python train.py --translate=0.12 --downsampling_factor=8 --encoder_fused_qkv=false --encoder_positions="learned" --loss="mse" --latent_channels=16 --decoder_norm="batchnorm" --decoder_attention=false --weight_decay=0.1
Rows from block 6 of the encoder, named by matrix and row number. Rows with one number belong to one attention dimension. Each number is 128 + 24 x the weight over the matrix's rms, rounded and kept within 0 to 255. All counts start at 0. Numbers have three digits each.
# q: attention query (encoder.blocks.6.attn.q.weight, 192x192), inputs 0-95
# k: attention key (encoder.blocks.6.attn.k.weight, 192x192), inputs 0-95
q.114:151132104118164084138130151115122136136115136112142108117166158104106133146109145133123156151116140129144143140103126149119132126114103088136139142134122140137119131112118105119105148152137113143138115147121137135148136107106149138090134106125139137111153134152142122103135128148156097120
q.115:148146137156130132140156125104146139128140120135118139193121116138134138139137120142138115121115172113148141151127147133109148114139125124115128130128149105119138136135111098132124143127129142142140120109141131133124132125122136154141130115143154119131125138114104119144129102147135135119
q.116:124145115142126119124125130124121122116125153154157136160140097116134126122117103103134142096130165146134117127128114131132130130117123113135139160126129133141137127128101086125105135122125118146117117130115124139102141136132123127130138116137121136150118120109137139125114148118130121139
q.117:161149124141150096146153149099137147139131122117120120197149152125116147151119147147134140151107167110160156160109142155102147109129108096122133137130143113126128138118110095128114156144136133149149118130145135136147146113100156154105131104138162124112149146147120112123132098163159106109
q.118:107114081084125089111088150157095112112099164125168106000149118098108111111090128087115148133147086168101110101118085131156101155096113115158139156130088174148116115105134138125109118139128080123108120165104124139125141133125126100101125129103089141130138112153178144087110183104140118139
q.119:166133087088173045127128184106116148142102134081142082010172159102087132155080158147123172196115129129146167160086112171109123120101086082139137159136104157134119130090116109125111158177147091138147114156143138146164166101072178135070121088121143123087177146197174110079131129170184117099
q.120:055112143143082199095088081178110084098135161183163166127096059130165099074152068067127100038168105177078060064170098075177105155127175171142129133120115144143137111156130142120130081072096124112075135126091111117064098170191061077192133170124061143200067087061139171149106193049059150176
q.121:102103108091122119112094133158103114126113144125146117011125119113115109111116131105120138129147078149098109100128104122152102149113132142143125132127097159136118117118151162125134106129128104108111132147112121124123119138141117102115123143110093134132123109141161140110121164106118136142
q.122:040092107086084167079059099204081085100108170154183137000089061119139078067121090056122127071182044183053060048158072089188075173109160186153126142118080184152131101137155184119142072092113092087065137149084105126073106173179073051155127170105035140176077078105170173116099225043068171171
q.123:077125154161081201109111082157129100104147143177141173208101076140168118092162076087135086044151119146099082094168121087153122143140172170127127118119138119135147122156120137124130100078103140123097132111102117123070111163177077099191135162134094135187078107062121154171115156076069146165
q.124:154167135165133115139161139094146144127139124137120135240133111136129150143127122144141126128110171110164151167123144144101158103138115107119134139128160101124140140127096078129115156126133145153150122113150130138126157123105148154131132104151165119134133150126112115138126095153149124109
q.125:255165111120231000182205218028168201187123077036072061184206255119068189223086221232122180255054188051227243242052180215044176073125044019110133119149152097105105157077105067129109212218165136173212108139196165143247178048017244217010114047139249113023240206236117057082170012255252057044
q.126:140117132119139124142135129126131139144129111107108120124128156132121128140133152147129126150120123113133140132119145133119129123134123129119120115129126123118122130129145144135139131140131136122136129128134131118150117120122137132118123128127140126106136130140118118130137109140133123118
q.127:100121149158095188127126088146135104108144138173125161192114100138158122106167097111129076072142125143110098099158133093146131138150163161125122116121141106127135126155131132139129104092116148126118130111101122118093108146168087114185133159132111130159094111074104140163120132094091153157
q.128:154144122142125120132152132100135133122132129128111128157124127128129134150123139141134129141108170122140143151124125132112140126126128118127130132125132112126129148126112106139124144129126130141141121125133130132131133126115139157126135127131139126130135134125107131129129115152140142124
q.129:056086115087118149102060119213106100131109142146186125000122114122121095058132110086108110093189000156083082060139104109182091147118142166141128121126108177133120068137176202127138080126134111091097149134100124123113111145162098038142109152111088138129109106135186135113118183042083141144
q.130:109114105116112136110108126149122116119121142145140130045116114122120111103128133110120110126149089144109118107131107118146118145118145143140131123125115140127119116131141156154131111127128114118122134132105129130125124139132122107136122150116111129134127122132139139117128148097115172137
q.131:155143131145131125137153130095136138127133120120104131163130134131129139153129135143135131145107172117144146152123137136107141122135125114124127125131133109123130154126111103131126146129125134140142120126137130130135134120115139164123134121134145122129136138128104124134134108160145126121
q.132:067089147099135149121074114194111114143116122124169129076139134129126113076143101100116124095174027142102092077138133121161098128138126152130121117135119164131128079135167180095138089127136123099098146130113123119119117135164102058136115131120107138123110116134177115128123158072099086137
q.133:098111091106105136100095124169117112117117151155152127000107104118115103089124132100117099121160058150098107091134098112160111152109151155143132124123107152127115104134153171164129101128127109110117138134098132131121118144135117086138115158112101128137122115132148144110124164073103193141
q.134:066093115090119140107066122203107106130113145148184122003120115121126099068128112092112121092180021154089085069138106110178097145114139159138131130121115171135122072135164187127134087125133113097100143135105122125112114145158102046140113145114091142128109104128183141113116178050093140143
q.135:123123101123110134109119127135126120117123140142125132032114112123114115115127140116124101137140102137115126115129107122137123144119146142139129121129113132123119130130139148163129117128125117121128133131108134131128124135121128122134121152117117121137132128136125135118133141108118182134
q.136:130133071123091127100123132132125120105121157160129129000092097115107109114110154112123089147138102141109126116126091118141126156102155150144136126121105134122113132129139150195125121131122111122135131131104138134126119143113133126134120163112110116141131122133116149109127151101113236136
q.137:130128105125116131114125128131127119120123139141126130042116116123120119122125137121124111138133114136119129122129110121134127141119141136135131126127120130126122132130133138155127123128126121126132131131115132132128128134121129126133124146119121124135130128133125136119130137117122174133
q.138:124125153131140129141128126127128134138131115114129130201142142133134137131133118134131141120126135119136127130128147134123128115139117123121123126132135128129135125127127121100130129128130136128123128125140125123129128123135126128124131111134135130120123130127131116139128121138132081124
q.139:132126141135134138136131126122131129136125115114119134121139141134127133132133124133130130135128124121135133131126139136118129121141122126123123118136128123123132134127131129114133131130127131127130130125133129125134127121129129138126129125131137123124129136135122115135135120140134101123
q.140:090102141109135146126092119172118118141116121122152129064139135130125118095138109111120125110160052134112104092134133126149107127137127145128123117136122153128129096132156166103136104129132126106108143129121125120124120130150110082131117130124117132122115121136160116128128148091110095131
q.141:142137110131120124121137132116130126120128137139121127102116118125126125136121140130128121138120144132127134136127114125126133136118136127133132133124126122129124139127121123151125134127127123134136125129124129133129129130117135141129129137126126125133133129128118139123128128133130167130
q.142:170154153154145117155169136076142147135141107105096130251142148137139154175123134158140153146091211104160155172120153144092147107141111103114126134131145099124138162121100079106126162130125145148144116121159127128137134112112145183116141102146157123121137141124094118144133092189157084114
q.143:120124155127144130141124126133127134140130114112133128191144143133133137128134113132130144116128128120134124128129148133124125114139114122120123127132136131130134120128130125093130129128130136126121130126141125123128127123139123122124129109135134134120123129125137115139127122132129071123
q.144:126125172131157127150131125128131133147133107105131126255153151136144144137140106140132157112121144118143128137130157136119129105146106113114122131133146126135140121127121110075129134126131143131123126125149122122130134118140124125122134100140141139117124132122141111143126111147136044122
q.145:079096147105138149127084116185115115144113121121163127062141137130129115086143102107118129101167041139108099084135134122154104126140123146129123117134124157129129087135159171094136096126135126103104143128118124121122119131159106071135117128122114138121113119133171115127125153082107087133
k.114:119112157120148156128121109135128139130128098109104139107151106136141107119142127128134130126144107120130112109125125131138115122123146122124118107126139124126137123136140149116138121126124133124114137116138124125115111100119114123146126133151140117144106126127110108154122135109109101125
k.115:110133083127066124115111143144113091134135166160156124173066143125098146116110121114112110117123103147095130147150124107129125135132124177131133136130099150108102130140140142154138113132130122116128136140119133118147139200163133103116114139084094147099138129134147165106141116129127211142
k.116:126125110135102136125130135128132115133133138142120125154096149129113148130132129139118104140120107124114141144141143113118133133141133162123124116130122129118108135130138154136132121128128136121133141134135136128150130155141136122122117134098116130108147142140120147124142097146130165128
k.117:106116115119100143119108125148117108132135136140136134149103121125112121110125120112120119111138105140103113120141122113141116130124137156129125119129115144113116124144149152144142111131124126117115140130123128117129120157149117108130118138115113135119115124130133137133133131111113172140
k.118:149111191133205146145149100110151167128118073083083138073208130138172106145167131157144132143136152105159128106113136148125134117131142080117117101126168098147154128118125131088123140119122151137125124112147124141111104037088118152150140119177169110157123131119092083166119124130123029110
k.119:106095173119169160135104088147127138135124086101112151094183122134150084114161119120136119103156124128126098077133113131151111119118158109124117100126147127130145119141157152107144115122109149127096133116128122121104082077126096111155130133168144124149096111109107088179122150086094071134
k.120:168153111148132102136170153092151144124125140135112110138116165128127175164125143165128127177094150106149172173118162132092158135147109130121135136129135104141117143102097112122105153125139133137164122136145139147157157127109162162106134114106137122116177155144119149100139083191165125106
k.121:151124180133198130143149113108145166122116087092098132079196124133164113144150134146144143140131158107163130112107130152124133121129129071125124120127160105147158128115114109099116148124129138142129116115136123142108120048088125155139144115173166109156122128121108089150115133131132040112
k.122:180137176150211106151173125082165179122118092092093121080204170133169142174158141173143138169105183093178161136103156155101158124140119065119130124129169088160150138093091097087100164117130152153151111121144133153129129036078146176127152102162175111149164146122102097138127105175153018098
k.123:155157086142094098128156163108137123126129163155136109165076159124107176151108141149118122163095132120129163177130152119100150139145104154127137146132116123129106140111107121142114141130142124128159126140136139137158162173130160144100125121084113130102171148146134167086141089179158174120
k.124:102125073125054128116105142152111085139141171171157127192050148119083147113114120112108098113124100146083126138157132094133123139130130196130132133131096155106090129145154160163144104134123126109125144146116135113152131213177126097112109143071084150089138129134147170112145111128118233147
k.125:053080146091111185114057080195089098135134106123146163125131051128126053062133107068129125051191076162088052052145077114187075119096170147135114110123112169104138103177190168140171081135108122106070145115108110095081079140162070064171112157158109136147041084108133098180111198022064157161
k.126:125127144122144129124121124129124135123127118117129131109148107128136115120125126117134144118136128132136116118119116138136122124118129106133127129127131131130142123129123119123129127129129120132122125122121122126114127110119122129135133126147136123144110121124134113133120149112123109130
k.127:148154096139097105123148157114131119125127158146141112153087139129113164142103136140122132150105130127129153169129139126109142133138104148128137148129115126126116136119108113139120139130142117128152124136132134135149159168129152140108125125097114133109157142142140161090133105163150166122
k.128:132133124132123128130137130119126131128131128135123128141121125129125134133126132127128122137124142126130137136126135127118133129132129132126130127129130118125123138126127123139128131127125126128136124135126130127128131133126129136130126132123125127127131128129117128127129121144134137127
k.129:165106162116175116132144122112146151130113096093090126082180128131137110136152144155132166125130120110169126122114123146130129113120117078135120116126140128138152120132111135095125147134135120149134119093138117132127128062087128161132137102171160098137139144138134100139126122124147061118
k.130:174119158127164121140163124088142161129120091106072131103163121135131122145146158154133154148123155102176145137109138146105138115131123085131121109131143103130141144129109124122127153131129117150151116105137120129128132071081134185137136110161155093137144145145101102139130106161164076114
k.131:113136115133109135127122129134121119128134138143139131147107129127125136124120123117126113130129129133114129128133131122126127134133135147126132130130123127123119133127135127142129121125125133120126133141125132126129128153143127116127125139111116139125123123124125138124131129129121155132
k.132:110116133121134132119100122154128114129123133113148129100141138126136116113131116124127140105140090135116103106136109128156114127117126126134126133126121157135139102130133141100127116129135135125103138116130125131127120127139123101121132122134131135130118127122159129130125150083106113133
k.133:194112171124182116143178122076150173129114076096049129095179116136133118152159166168134164152120158093197152140103142153097145108132118064131118103132152095132147148132101124117126165134130112159160109094140116131128137044061135204141138101177168079140152152150097089144131095173177057108
k.134:158109156116168114132141124117144146129114104096102122089173125130135110137146138152131161123127117115160126126116121141132129114119115088133122123124140132137148118132114132098126145134135119144133117098136118131128128072096128152131133105166154106133138139135139106136124126121142070120
k.135:182120160131165123143172124078142167128120085108058134108161120136131126146151163157133151156123166097184151139107144147095143115137125080131120102135145092128139152130106122129126156130127116154158116106137121130128136068074135197139137111161157087139147148149090100140134096176173078112
k.136:210116170128180115150199123057151184129117069106028131112173113138129127162162175173133157168113179084212170150096157155075155106141122062129119094137160072127140167134099118135125175133124108164179102100138117129130145039050138225145136104175169072138162156156080084144137077205195065102
k.137:169122151129155123139163126091139158129122096115075131116152119134129126144144154150132145149123156105170147139112141142102141118134125093129122109133142100127135147130112124129127151130127119146152118112135122128127134081087133180137133115152149097135143142143099106138131104166162092115
k.138:085132105127100135117091128165117097128134160141179127140104139122128129110113102105124111106135099151085107115145115114154115139122132163128133145125113157128121109126145133125128104125130139110102141144122134128129120175170123076119123141103107159122113115113157150119126152089094165141
k.139:099132113129106138122105127152119110130133144141155134137107137125128133114119114112124115117137108139103115114139122120141119136129137150129132130130118141124122119128141135131128114124127139116114141140124133125128125161154123099123126140109115145126118122120141141123130142106108156136
k.140:112120128121128133122105124152126116130126134122145130111132136125133122115129116123126132110138096135115109109136114127149118128122129129132128129127121149130134108130134139110127118128132136123109138122128127128127124133140122104123129127128128136129119127123152131128126144094110125133
k.141:160127142130146121137157129099135151127124106122092128125143119132127129142138148144131137146121156112157146141116140137107139121133125106128125117129139105128130145128116122134128145130126119141149117120131124128128133097099133168135130120143141107132140137140103113134129108161155106119
k.142:073143088132077138117090135170108090128142173163194127168077138121121140110102097094120091111133107158070113121149122106148118146128138185123138149126110150122107117125152130147129099123123141101107141163115139124129125204186122066118118155081092172116110107110151161112127151100091201144
k.143:081132103126098136114086129172116093128134163142185125139102139121129128109111098103123111102136093154081104113148112113159113139121131166128133147124111162128121104127146135123128102125130140108098142143121134128129120178174121068117123142101106162121110112111163152118125156082088167142
k.144:060137092127085138108070132189110080127137179147211125143091139118127128100101087091123102093139082166059094110155105106172106145117132184127135157121103176130117094124153136122130090125131144098086148152120137128127115200193118045113120148089095176119101105104172163115121169064070182150
k.145:098119123119123133118093124164125105130125143123161128112128137124133119110124108118125132101142081140104101104141108123160112130117130139132129136125118161133135099130140143105128113128133139118101141124128128128127120143151120086120128129124123144127115123116165135126124153076096131136