Weights of a small image autoencoder: 27300 steps.
Rows from block 7 of the encoder of a small image autoencoder, named by matrix and row number. Rows with one number belong to one neuron. Each number is 50 + 10 x the weight over its row's rms, rounded and kept within 0 to 99. All counts start at 0.
After each neuron's rows are labels from the 100 images, of 14976, where the neuron reaches its highest value: "strongest on" is what is common among them; "patch colour" is the nearest of a few named colours to the mean colour under the peak. Only what is clearly more common there than usual is listed. The data: retinal OCT scans (Kermany 2017). In brackets: how many of the 100, against the usual share in percent.
# fc1: MLP up (encoder.blocks.7.mlp.fc1.weight, 768x192), inputs 39-77
# fc2: MLP down (encoder.blocks.7.mlp.fc2.weight, 192x768, transposed), outputs 39-77

fc1.525:54 58 58 61 40 54 61 34 54 51 41 62 51 41 28 50 41 66 28 29 58 54 48 52 50 68 50 53 54 50 45 44 39 41 54 39 55 53 66
fc2.525:26 47 39 28 64 32 54 52 67 48 46 74 40 45 48 61 38 50 56 60 30 51 45 58 47 44 31 56 53 60 59 54 50 58 46 61 53 51 44
strongest on: finding: choroidal neovascularization (60 vs 29.4)
patch colour: grey (56 vs 25.6)

fc1.316:61 44 71 45 33 52 43 66 50 50 55 64 54 45 49 43 49 54 55 49 35 43 62 57 46 49 66 48 37 53 51 46 37 32 48 32 57 48 44
fc2.316:51 39 51 50 47 55 70 46 66 54 49 61 51 43 45 55 59 55 49 54 46 60 44 74 51 38 49 52 55 60 45 47 57 49 40 43 54 45 52
strongest on: finding: choroidal neovascularization (59 vs 29.4)
patch colour: grey (84 vs 25.6)

fc1.447:45 52 35 23 59 54 45 31 53 36 41 52 59 52 54 41 46 43 46 30 51 58 45 50 53 51 59 54 74 48 69 70 50 51 54 56 55 56 50
fc2.447:36 40 34 51 33 42 58 55 52 47 42 47 51 44 49 51 58 58 41 53 39 46 40 66 51 38 63 47 57 47 67 42 36 37 52 49 58 49 39
strongest on: finding: diabetic macular edema (35 vs 11.7)
patch colour: grey (74 vs 25.6)

fc1.622:37 52 61 37 53 59 38 46 39 43 43 51 40 56 41 49 69 55 48 37 43 44 36 55 40 52 42 42 66 37 61 49 57 62 58 53 53 52 42
fc2.622:46 40 49 28 49 34 58 48 42 48 52 47 56 53 55 51 66 46 55 54 41 46 53 55 60 56 54 53 59 48 47 56 47 38 42 55 41 52 47
strongest on: finding: diabetic macular edema (39 vs 11.7)
patch colour: grey (83 vs 25.6)

fc1.122:44 63 39 47 47 54 44 33 57 60 49 54 44 53 47 33 37 43 47 41 64 46 48 48 53 48 42 49 57 41 63 50 68 59 53 53 47 52 49
fc2.122:34 34 52 58 46 41 64 40 45 48 46 48 61 52 78 52 56 32 65 31 49 46 48 41 49 49 63 58 47 39 53 32 65 39 45 56 45 43 40
strongest on: finding: diabetic macular edema (31 vs 11.7)
patch colour: white (37 vs 1.9)

fc1.295:42 59 46 44 43 54 39 12 44 41 44 81 42 46 43 47 47 62 47 39 48 48 51 57 67 45 49 59 35 64 47 49 73 44 45 34 48 54 47
fc2.295:31 58 37 57 49 41 48 52 61 56 56 68 65 51 63 48 34 57 59 62 49 41 41 51 45 49 62 54 79 40 52 50 45 32 48 45 58 49 49
strongest on: finding: diabetic macular edema (30 vs 11.7)
patch colour: grey (64 vs 25.6)

fc1.73:55 45 53 55 59 35 42 27 77 55 47 51 44 49 46 42 29 55 47 52 52 41 38 49 49 70 50 58 63 29 42 48 48 34 33 53 49 69 51
fc2.73:43 43 44 51 49 55 63 57 40 54 37 34 47 42 50 54 45 61 64 78 30 44 29 33 32 49 53 48 57 51 53 37 55 61 58 59 57 47 61
strongest on: finding: diabetic macular edema (39 vs 11.7)
patch colour: grey (70 vs 25.6)

fc1.167:52 48 54 45 48 65 49 37 57 57 48 47 48 41 48 45 49 51 26 22 67 59 47 57 19 59 48 44 64 38 72 62 56 59 49 59 47 53 40
fc2.167:43 56 39 41 47 42 53 45 49 56 58 43 63 55 44 61 54 55 64 70 46 49 42 40 53 43 48 65 56 32 52 57 49 52 55 61 60 38 43
strongest on: finding: diabetic macular edema (29 vs 11.7)
patch colour: grey (69 vs 25.6)

fc1.452:42 38 42 53 50 37 60 63 59 57 44 70 49 58 45 49 52 52 53 55 31 39 39 36 63 56 63 63 44 52 64 42 41 52 31 43 48 61 53
fc2.452:40 43 37 39 43 53 64 37 59 54 49 33 53 33 62 72 59 56 58 37 54 33 31 51 45 39 41 45 43 49 63 51 64 51 67 49 67 47 46
strongest on: finding: diabetic macular edema (42 vs 11.7)
patch colour: grey (84 vs 25.6)

fc1.286:47 48 41 73 33 47 43 47 39 56 48 51 49 52 54 60 44 36 47 59 24 69 58 31 51 50 51 52 25 46 52 43 33 57 46 50 45 52 63
fc2.286:79 42 61 44 22 38 57 44 43 46 51 73 64 57 69 52 59 57 50 34 48 53 36 43 62 46 57 54 40 41 57 42 49 47 35 38 60 49 46
strongest on: finding: choroidal neovascularization (59 vs 29.4)
patch colour: grey (79 vs 25.6)

fc1.290:42 57 37 67 60 47 36 32 41 50 58 23 54 56 54 46 58 52 33 46 44 72 37 46 49 59 47 49 54 46 50 46 57 52 72 56 54 56 39
fc2.290:73 42 49 33 46 40 49 65 48 50 55 61 68 53 49 53 46 55 46 42 51 44 50 58 47 42 56 61 33 46 51 44 50 52 26 54 69 42 39
strongest on: finding: diabetic macular edema (28 vs 11.7)
patch colour: grey (69 vs 25.6)

fc1.111:55 47 60 64 43 54 36 31 63 45 55 57 50 53 51 39 45 51 48 50 59 41 41 53 27 49 51 55 49 48 45 45 46 55 26 49 48 58 52
fc2.111:36 45 47 41 51 51 52 51 43 53 70 32 59 40 45 55 57 69 53 56 48 45 35 35 59 35 42 46 46 35 52 43 45 42 71 65 52 37 38
strongest on: finding: diabetic macular edema (36 vs 11.7)
patch colour: grey (68 vs 25.6)

fc1.115:45 39 40 50 53 69 43 65 39 31 34 68 56 48 41 49 45 57 39 25 58 46 31 60 51 44 63 31 59 41 45 37 59 41 55 47 53 50 44
fc2.115:61 55 52 48 43 43 60 40 61 51 48 60 61 56 85 45 41 53 43 28 50 57 49 43 56 76 47 49 52 51 53 70 48 40 29 51 53 52 62
strongest on: finding: diabetic macular edema (30 vs 11.7)
patch colour: grey (77 vs 25.6)

fc1.124:53 54 57 43 56 47 65 54 46 56 62 49 44 56 40 45 38 66 66 53 53 73 56 40 49 44 56 57 56 45 53 41 50 56 47 53 51 46 51
fc2.124:63 39 41 49 42 55 43 44 52 41 44 41 49 44 67 60 43 51 67 50 39 50 48 50 40 55 47 44 54 45 50 54 50 59 34 47 48 56 55
strongest on: finding: diabetic macular edema (30 vs 11.7)
patch colour: grey (75 vs 25.6); white (25 vs 1.9)

fc1.433:35 47 53 57 64 54 52 86 41 45 47 46 64 46 64 51 42 49 38 29 38 65 52 42 51 34 55 49 36 36 53 48 63 30 45 32 51 49 47
fc2.433:68 54 63 27 48 41 72 39 37 51 46 40 51 52 52 47 39 43 45 50 29 53 52 60 55 73 40 46 50 44 50 50 27 45 43 56 41 60 54
strongest on: finding: diabetic macular edema (40 vs 11.7)
patch colour: grey (71 vs 25.6)

fc1.565:41 56 45 50 59 50 47 64 43 50 37 44 58 50 62 53 40 58 28 22 44 64 43 63 37 39 53 43 58 22 45 51 60 46 63 41 60 52 46
fc2.565:73 45 58 13 51 45 62 50 54 56 45 37 47 42 62 45 43 52 45 43 39 66 49 41 60 71 54 53 53 55 40 48 44 48 36 48 41 51 59
strongest on: finding: diabetic macular edema (38 vs 11.7)
patch colour: grey (54 vs 25.6)

fc1.418:53 49 59 28 54 46 43 42 61 52 42 74 60 61 53 53 35 42 43 47 35 58 36 37 52 37 55 56 48 56 43 36 53 56 35 50 54 45 44
fc2.418:28 45 55 77 28 57 49 39 30 60 46 21 63 44 64 59 58 55 64 50 48 54 47 33 56 53 57 31 55 56 53 56 59 41 69 44 49 46 52
strongest on: finding: diabetic macular edema (30 vs 11.7)
patch colour: grey (86 vs 25.6)

fc1.195:57 51 47 51 38 56 44 51 54 56 43 56 47 55 36 29 42 47 47 51 39 37 61 46 50 50 45 47 37 48 54 52 48 47 54 49 59 58 62
fc2.195:30 50 56 19 32 57 65 54 52 43 47 47 53 50 43 50 59 45 64 45 58 55 49 43 62 24 77 52 64 38 47 54 67 44 55 54 32 37 49
strongest on: finding: diabetic macular edema (37 vs 11.7)
patch colour: grey (57 vs 25.6)

fc1.413:54 55 37 62 38 72 32 25 41 43 34 46 49 27 46 40 32 54 44 48 56 61 52 53 40 41 45 44 49 51 31 55 51 39 65 52 59 47 48
fc2.413:75 62 51 29 53 44 56 59 57 43 58 46 63 57 58 61 58 44 51 47 45 49 46 47 45 59 59 63 55 57 39 49 65 58 30 60 62 49 59
strongest on: finding: diabetic macular edema (45 vs 11.7)
patch colour: grey (59 vs 25.6)

fc1.564:52 55 52 51 51 51 64 63 49 51 56 54 51 50 34 65 51 48 51 58 48 62 57 37 41 35 60 54 52 48 52 50 37 59 38 52 57 54 60
fc2.564:49 45 50 53 59 52 58 52 57 50 54 39 61 53 54 77 48 54 42 45 46 42 33 48 55 34 36 50 55 59 47 52 61 60 70 65 57 32 36
strongest on: finding: choroidal neovascularization (61 vs 29.4); finding: diabetic macular edema (36 vs 11.7)
patch colour: grey (74 vs 25.6)

fc1.727:46 49 48 58 69 50 46 61 52 62 55 57 57 77 55 38 49 36 38 37 67 61 68 36 63 43 57 48 29 46 45 60 59 48 57 53 55 62 44
fc2.727:54 42 57 31 41 56 61 41 46 51 47 65 61 56 63 50 33 39 48 41 56 48 59 48 57 46 59 43 42 49 49 58 40 48 33 36 49 40 44
strongest on: finding: diabetic macular edema (30 vs 11.7)
patch colour: grey (90 vs 25.6)

fc1.434:46 58 47 50 51 59 52 43 67 69 50 30 57 42 54 49 45 44 47 57 35 62 51 56 40 47 62 60 50 47 43 45 50 53 50 58 63 58 47
fc2.434:52 45 48 55 37 43 57 45 46 60 46 34 56 62 60 63 58 56 57 40 54 40 46 33 64 43 65 55 63 61 40 64 80 52 71 45 45 45 53
strongest on: finding: diabetic macular edema (33 vs 11.7)
patch colour: grey (77 vs 25.6)

fc1.105:44 47 43 47 51 61 47 62 48 51 49 62 63 38 64 48 35 30 39 35 37 67 45 33 71 42 61 49 44 47 49 46 53 60 43 62 44 49 63
fc2.105:55 53 46 32 45 60 70 35 54 59 34 35 53 48 59 65 72 39 65 47 38 39 39 64 57 57 58 51 49 42 50 46 51 41 68 45 55 47 50
strongest on: finding: diabetic macular edema (39 vs 11.7)
patch colour: grey (67 vs 25.6)

fc1.365:67 62 49 43 39 42 60 48 63 59 52 67 54 44 63 44 50 38 47 58 51 58 67 44 62 38 57 58 29 53 40 60 65 44 46 48 61 55 58
fc2.365:53 61 52 52 41 52 62 49 55 52 57 44 64 49 44 60 59 56 75 55 56 44 62 57 50 48 47 41 54 42 42 44 48 37 53 35 50 53 59
strongest on: finding: choroidal neovascularization (64 vs 29.4)
patch colour: grey (59 vs 25.6)

fc1.306:50 41 47 50 56 39 56 47 36 39 46 62 59 48 52 50 58 47 57 51 36 59 27 38 60 46 44 55 43 58 65 54 54 52 65 62 59 46 38
fc2.306:39 44 38 37 65 38 54 32 57 63 47 56 59 41 44 60 59 49 49 27 58 26 50 69 56 55 69 47 55 47 50 56 74 44 54 45 51 42 56
strongest on: finding: choroidal neovascularization (61 vs 29.4)
patch colour: grey (83 vs 25.6)

fc1.165:47 48 48 70 50 47 39 52 42 42 42 56 69 43 63 49 73 53 33 49 42 48 45 45 70 72 69 66 49 39 47 35 50 25 55 41 49 62 51
fc2.165:68 59 60 17 53 49 65 47 69 50 41 66 36 46 30 30 32 34 43 46 39 45 47 64 36 56 44 50 32 44 59 55 45 55 49 39 43 59 60
strongest on: finding: diabetic macular edema (28 vs 11.7)
patch colour: grey (61 vs 25.6)

fc1.250:58 37 68 58 33 60 39 48 58 55 48 45 45 50 53 40 36 45 66 65 40 38 74 50 45 31 64 53 36 59 50 49 38 41 51 41 62 45 44
fc2.250:50 31 36 62 46 50 55 57 39 51 48 30 53 53 71 67 58 64 60 66 40 45 25 32 60 58 59 49 63 45 41 69 53 40 59 66 44 45 53
strongest on: finding: diabetic macular edema (34 vs 11.7)
patch colour: grey (61 vs 25.6)

fc1.480:72 69 35 55 49 55 36 30 63 51 43 59 53 42 39 45 36 45 44 55 64 55 58 54 47 38 37 51 44 31 43 48 61 34 69 56 48 51 54
fc2.480:79 60 46 42 56 42 60 50 52 43 45 61 59 50 53 40 19 56 46 44 41 60 41 60 49 51 55 50 52 51 29 53 60 55 23 55 46 50 52
strongest on: finding: diabetic macular edema (30 vs 11.7)
patch colour: grey (70 vs 25.6)

fc1.451:56 72 47 52 48 68 48 25 45 63 55 41 46 51 40 44 38 52 35 33 68 54 64 43 33 57 42 41 48 38 60 65 56 69 54 56 45 46 48
fc2.451:30 51 37 47 43 31 41 57 47 52 55 44 54 46 55 63 55 55 61 72 48 53 49 45 54 26 56 62 65 38 49 71 47 40 64 70 55 42 46
strongest on: finding: choroidal neovascularization (59 vs 29.4)
patch colour: white (32 vs 1.9)

fc1.698:49 46 43 57 62 56 36 21 55 54 63 53 45 53 59 40 44 58 36 33 47 60 55 47 47 70 37 38 62 37 63 67 36 60 64 62 50 52 56
fc2.698:65 49 54 19 55 52 41 65 55 43 57 38 55 45 55 46 54 59 38 65 63 65 54 47 55 47 77 51 39 41 49 50 61 53 39 61 60 44 40
strongest on: finding: diabetic macular edema (31 vs 11.7)
patch colour: grey (70 vs 25.6)

fc1.417:41 49 50 32 54 34 46 40 51 62 52 47 55 48 53 39 62 54 43 55 52 44 51 41 66 67 44 70 56 43 44 49 57 37 30 55 44 60 47
fc2.417:54 50 43 21 62 42 41 56 36 55 47 39 52 46 37 73 41 51 64 62 45 34 46 26 47 36 57 45 42 49 44 58 47 56 70 66 53 38 43
strongest on: finding: diabetic macular edema (45 vs 11.7)
patch colour: grey (57 vs 25.6)

fc1.160:47 56 56 68 46 44 37 36 67 49 52 52 44 41 50 43 47 59 40 53 41 32 29 54 45 42 52 47 70 41 38 51 62 46 32 66 63 71 50
fc2.160:68 37 53 27 47 46 33 73 54 57 46 47 65 43 43 46 49 65 45 56 73 51 46 44 41 43 51 57 47 49 44 45 47 41 83 55 74 56 47
strongest on: finding: diabetic macular edema (40 vs 11.7)
patch colour: grey (81 vs 25.6)

fc1.478:28 60 49 40 54 62 44 24 43 66 59 54 40 40 44 38 39 55 44 44 41 67 62 52 31 48 28 56 50 26 55 63 68 46 48 50 52 55 42
fc2.478:63 51 40 43 36 51 36 54 48 46 48 52 54 55 58 56 51 48 56 41 42 57 49 20 56 30 64 58 41 48 55 62 54 59 43 54 52 50 51
strongest on: finding: choroidal neovascularization (64 vs 29.4)
patch colour: grey (62 vs 25.6)

fc1.704:57 44 57 40 44 49 39 37 66 59 54 88 52 35 51 48 63 48 49 65 35 45 52 48 55 48 38 62 60 64 62 46 65 35 31 62 49 58 47
fc2.704:62 61 47 53 48 54 50 48 46 49 52 52 63 55 47 47 51 60 54 47 47 36 50 28 36 31 57 48 64 42 49 47 66 36 67 49 60 42 51
strongest on: finding: diabetic macular edema (29 vs 11.7)
patch colour: grey (81 vs 25.6)

fc1.56:57 59 43 53 53 59 38 47 58 46 49 67 47 40 33 34 55 54 54 51 43 35 48 40 54 59 55 35 52 42 50 37 42 58 52 53 60 55 56
fc2.56:46 41 53 28 54 48 61 45 56 41 61 53 57 37 42 53 36 60 55 28 57 52 51 40 47 53 68 50 73 49 53 55 70 42 64 51 57 47 49
strongest on: finding: diabetic macular edema (35 vs 11.7)
patch colour: grey (55 vs 25.6)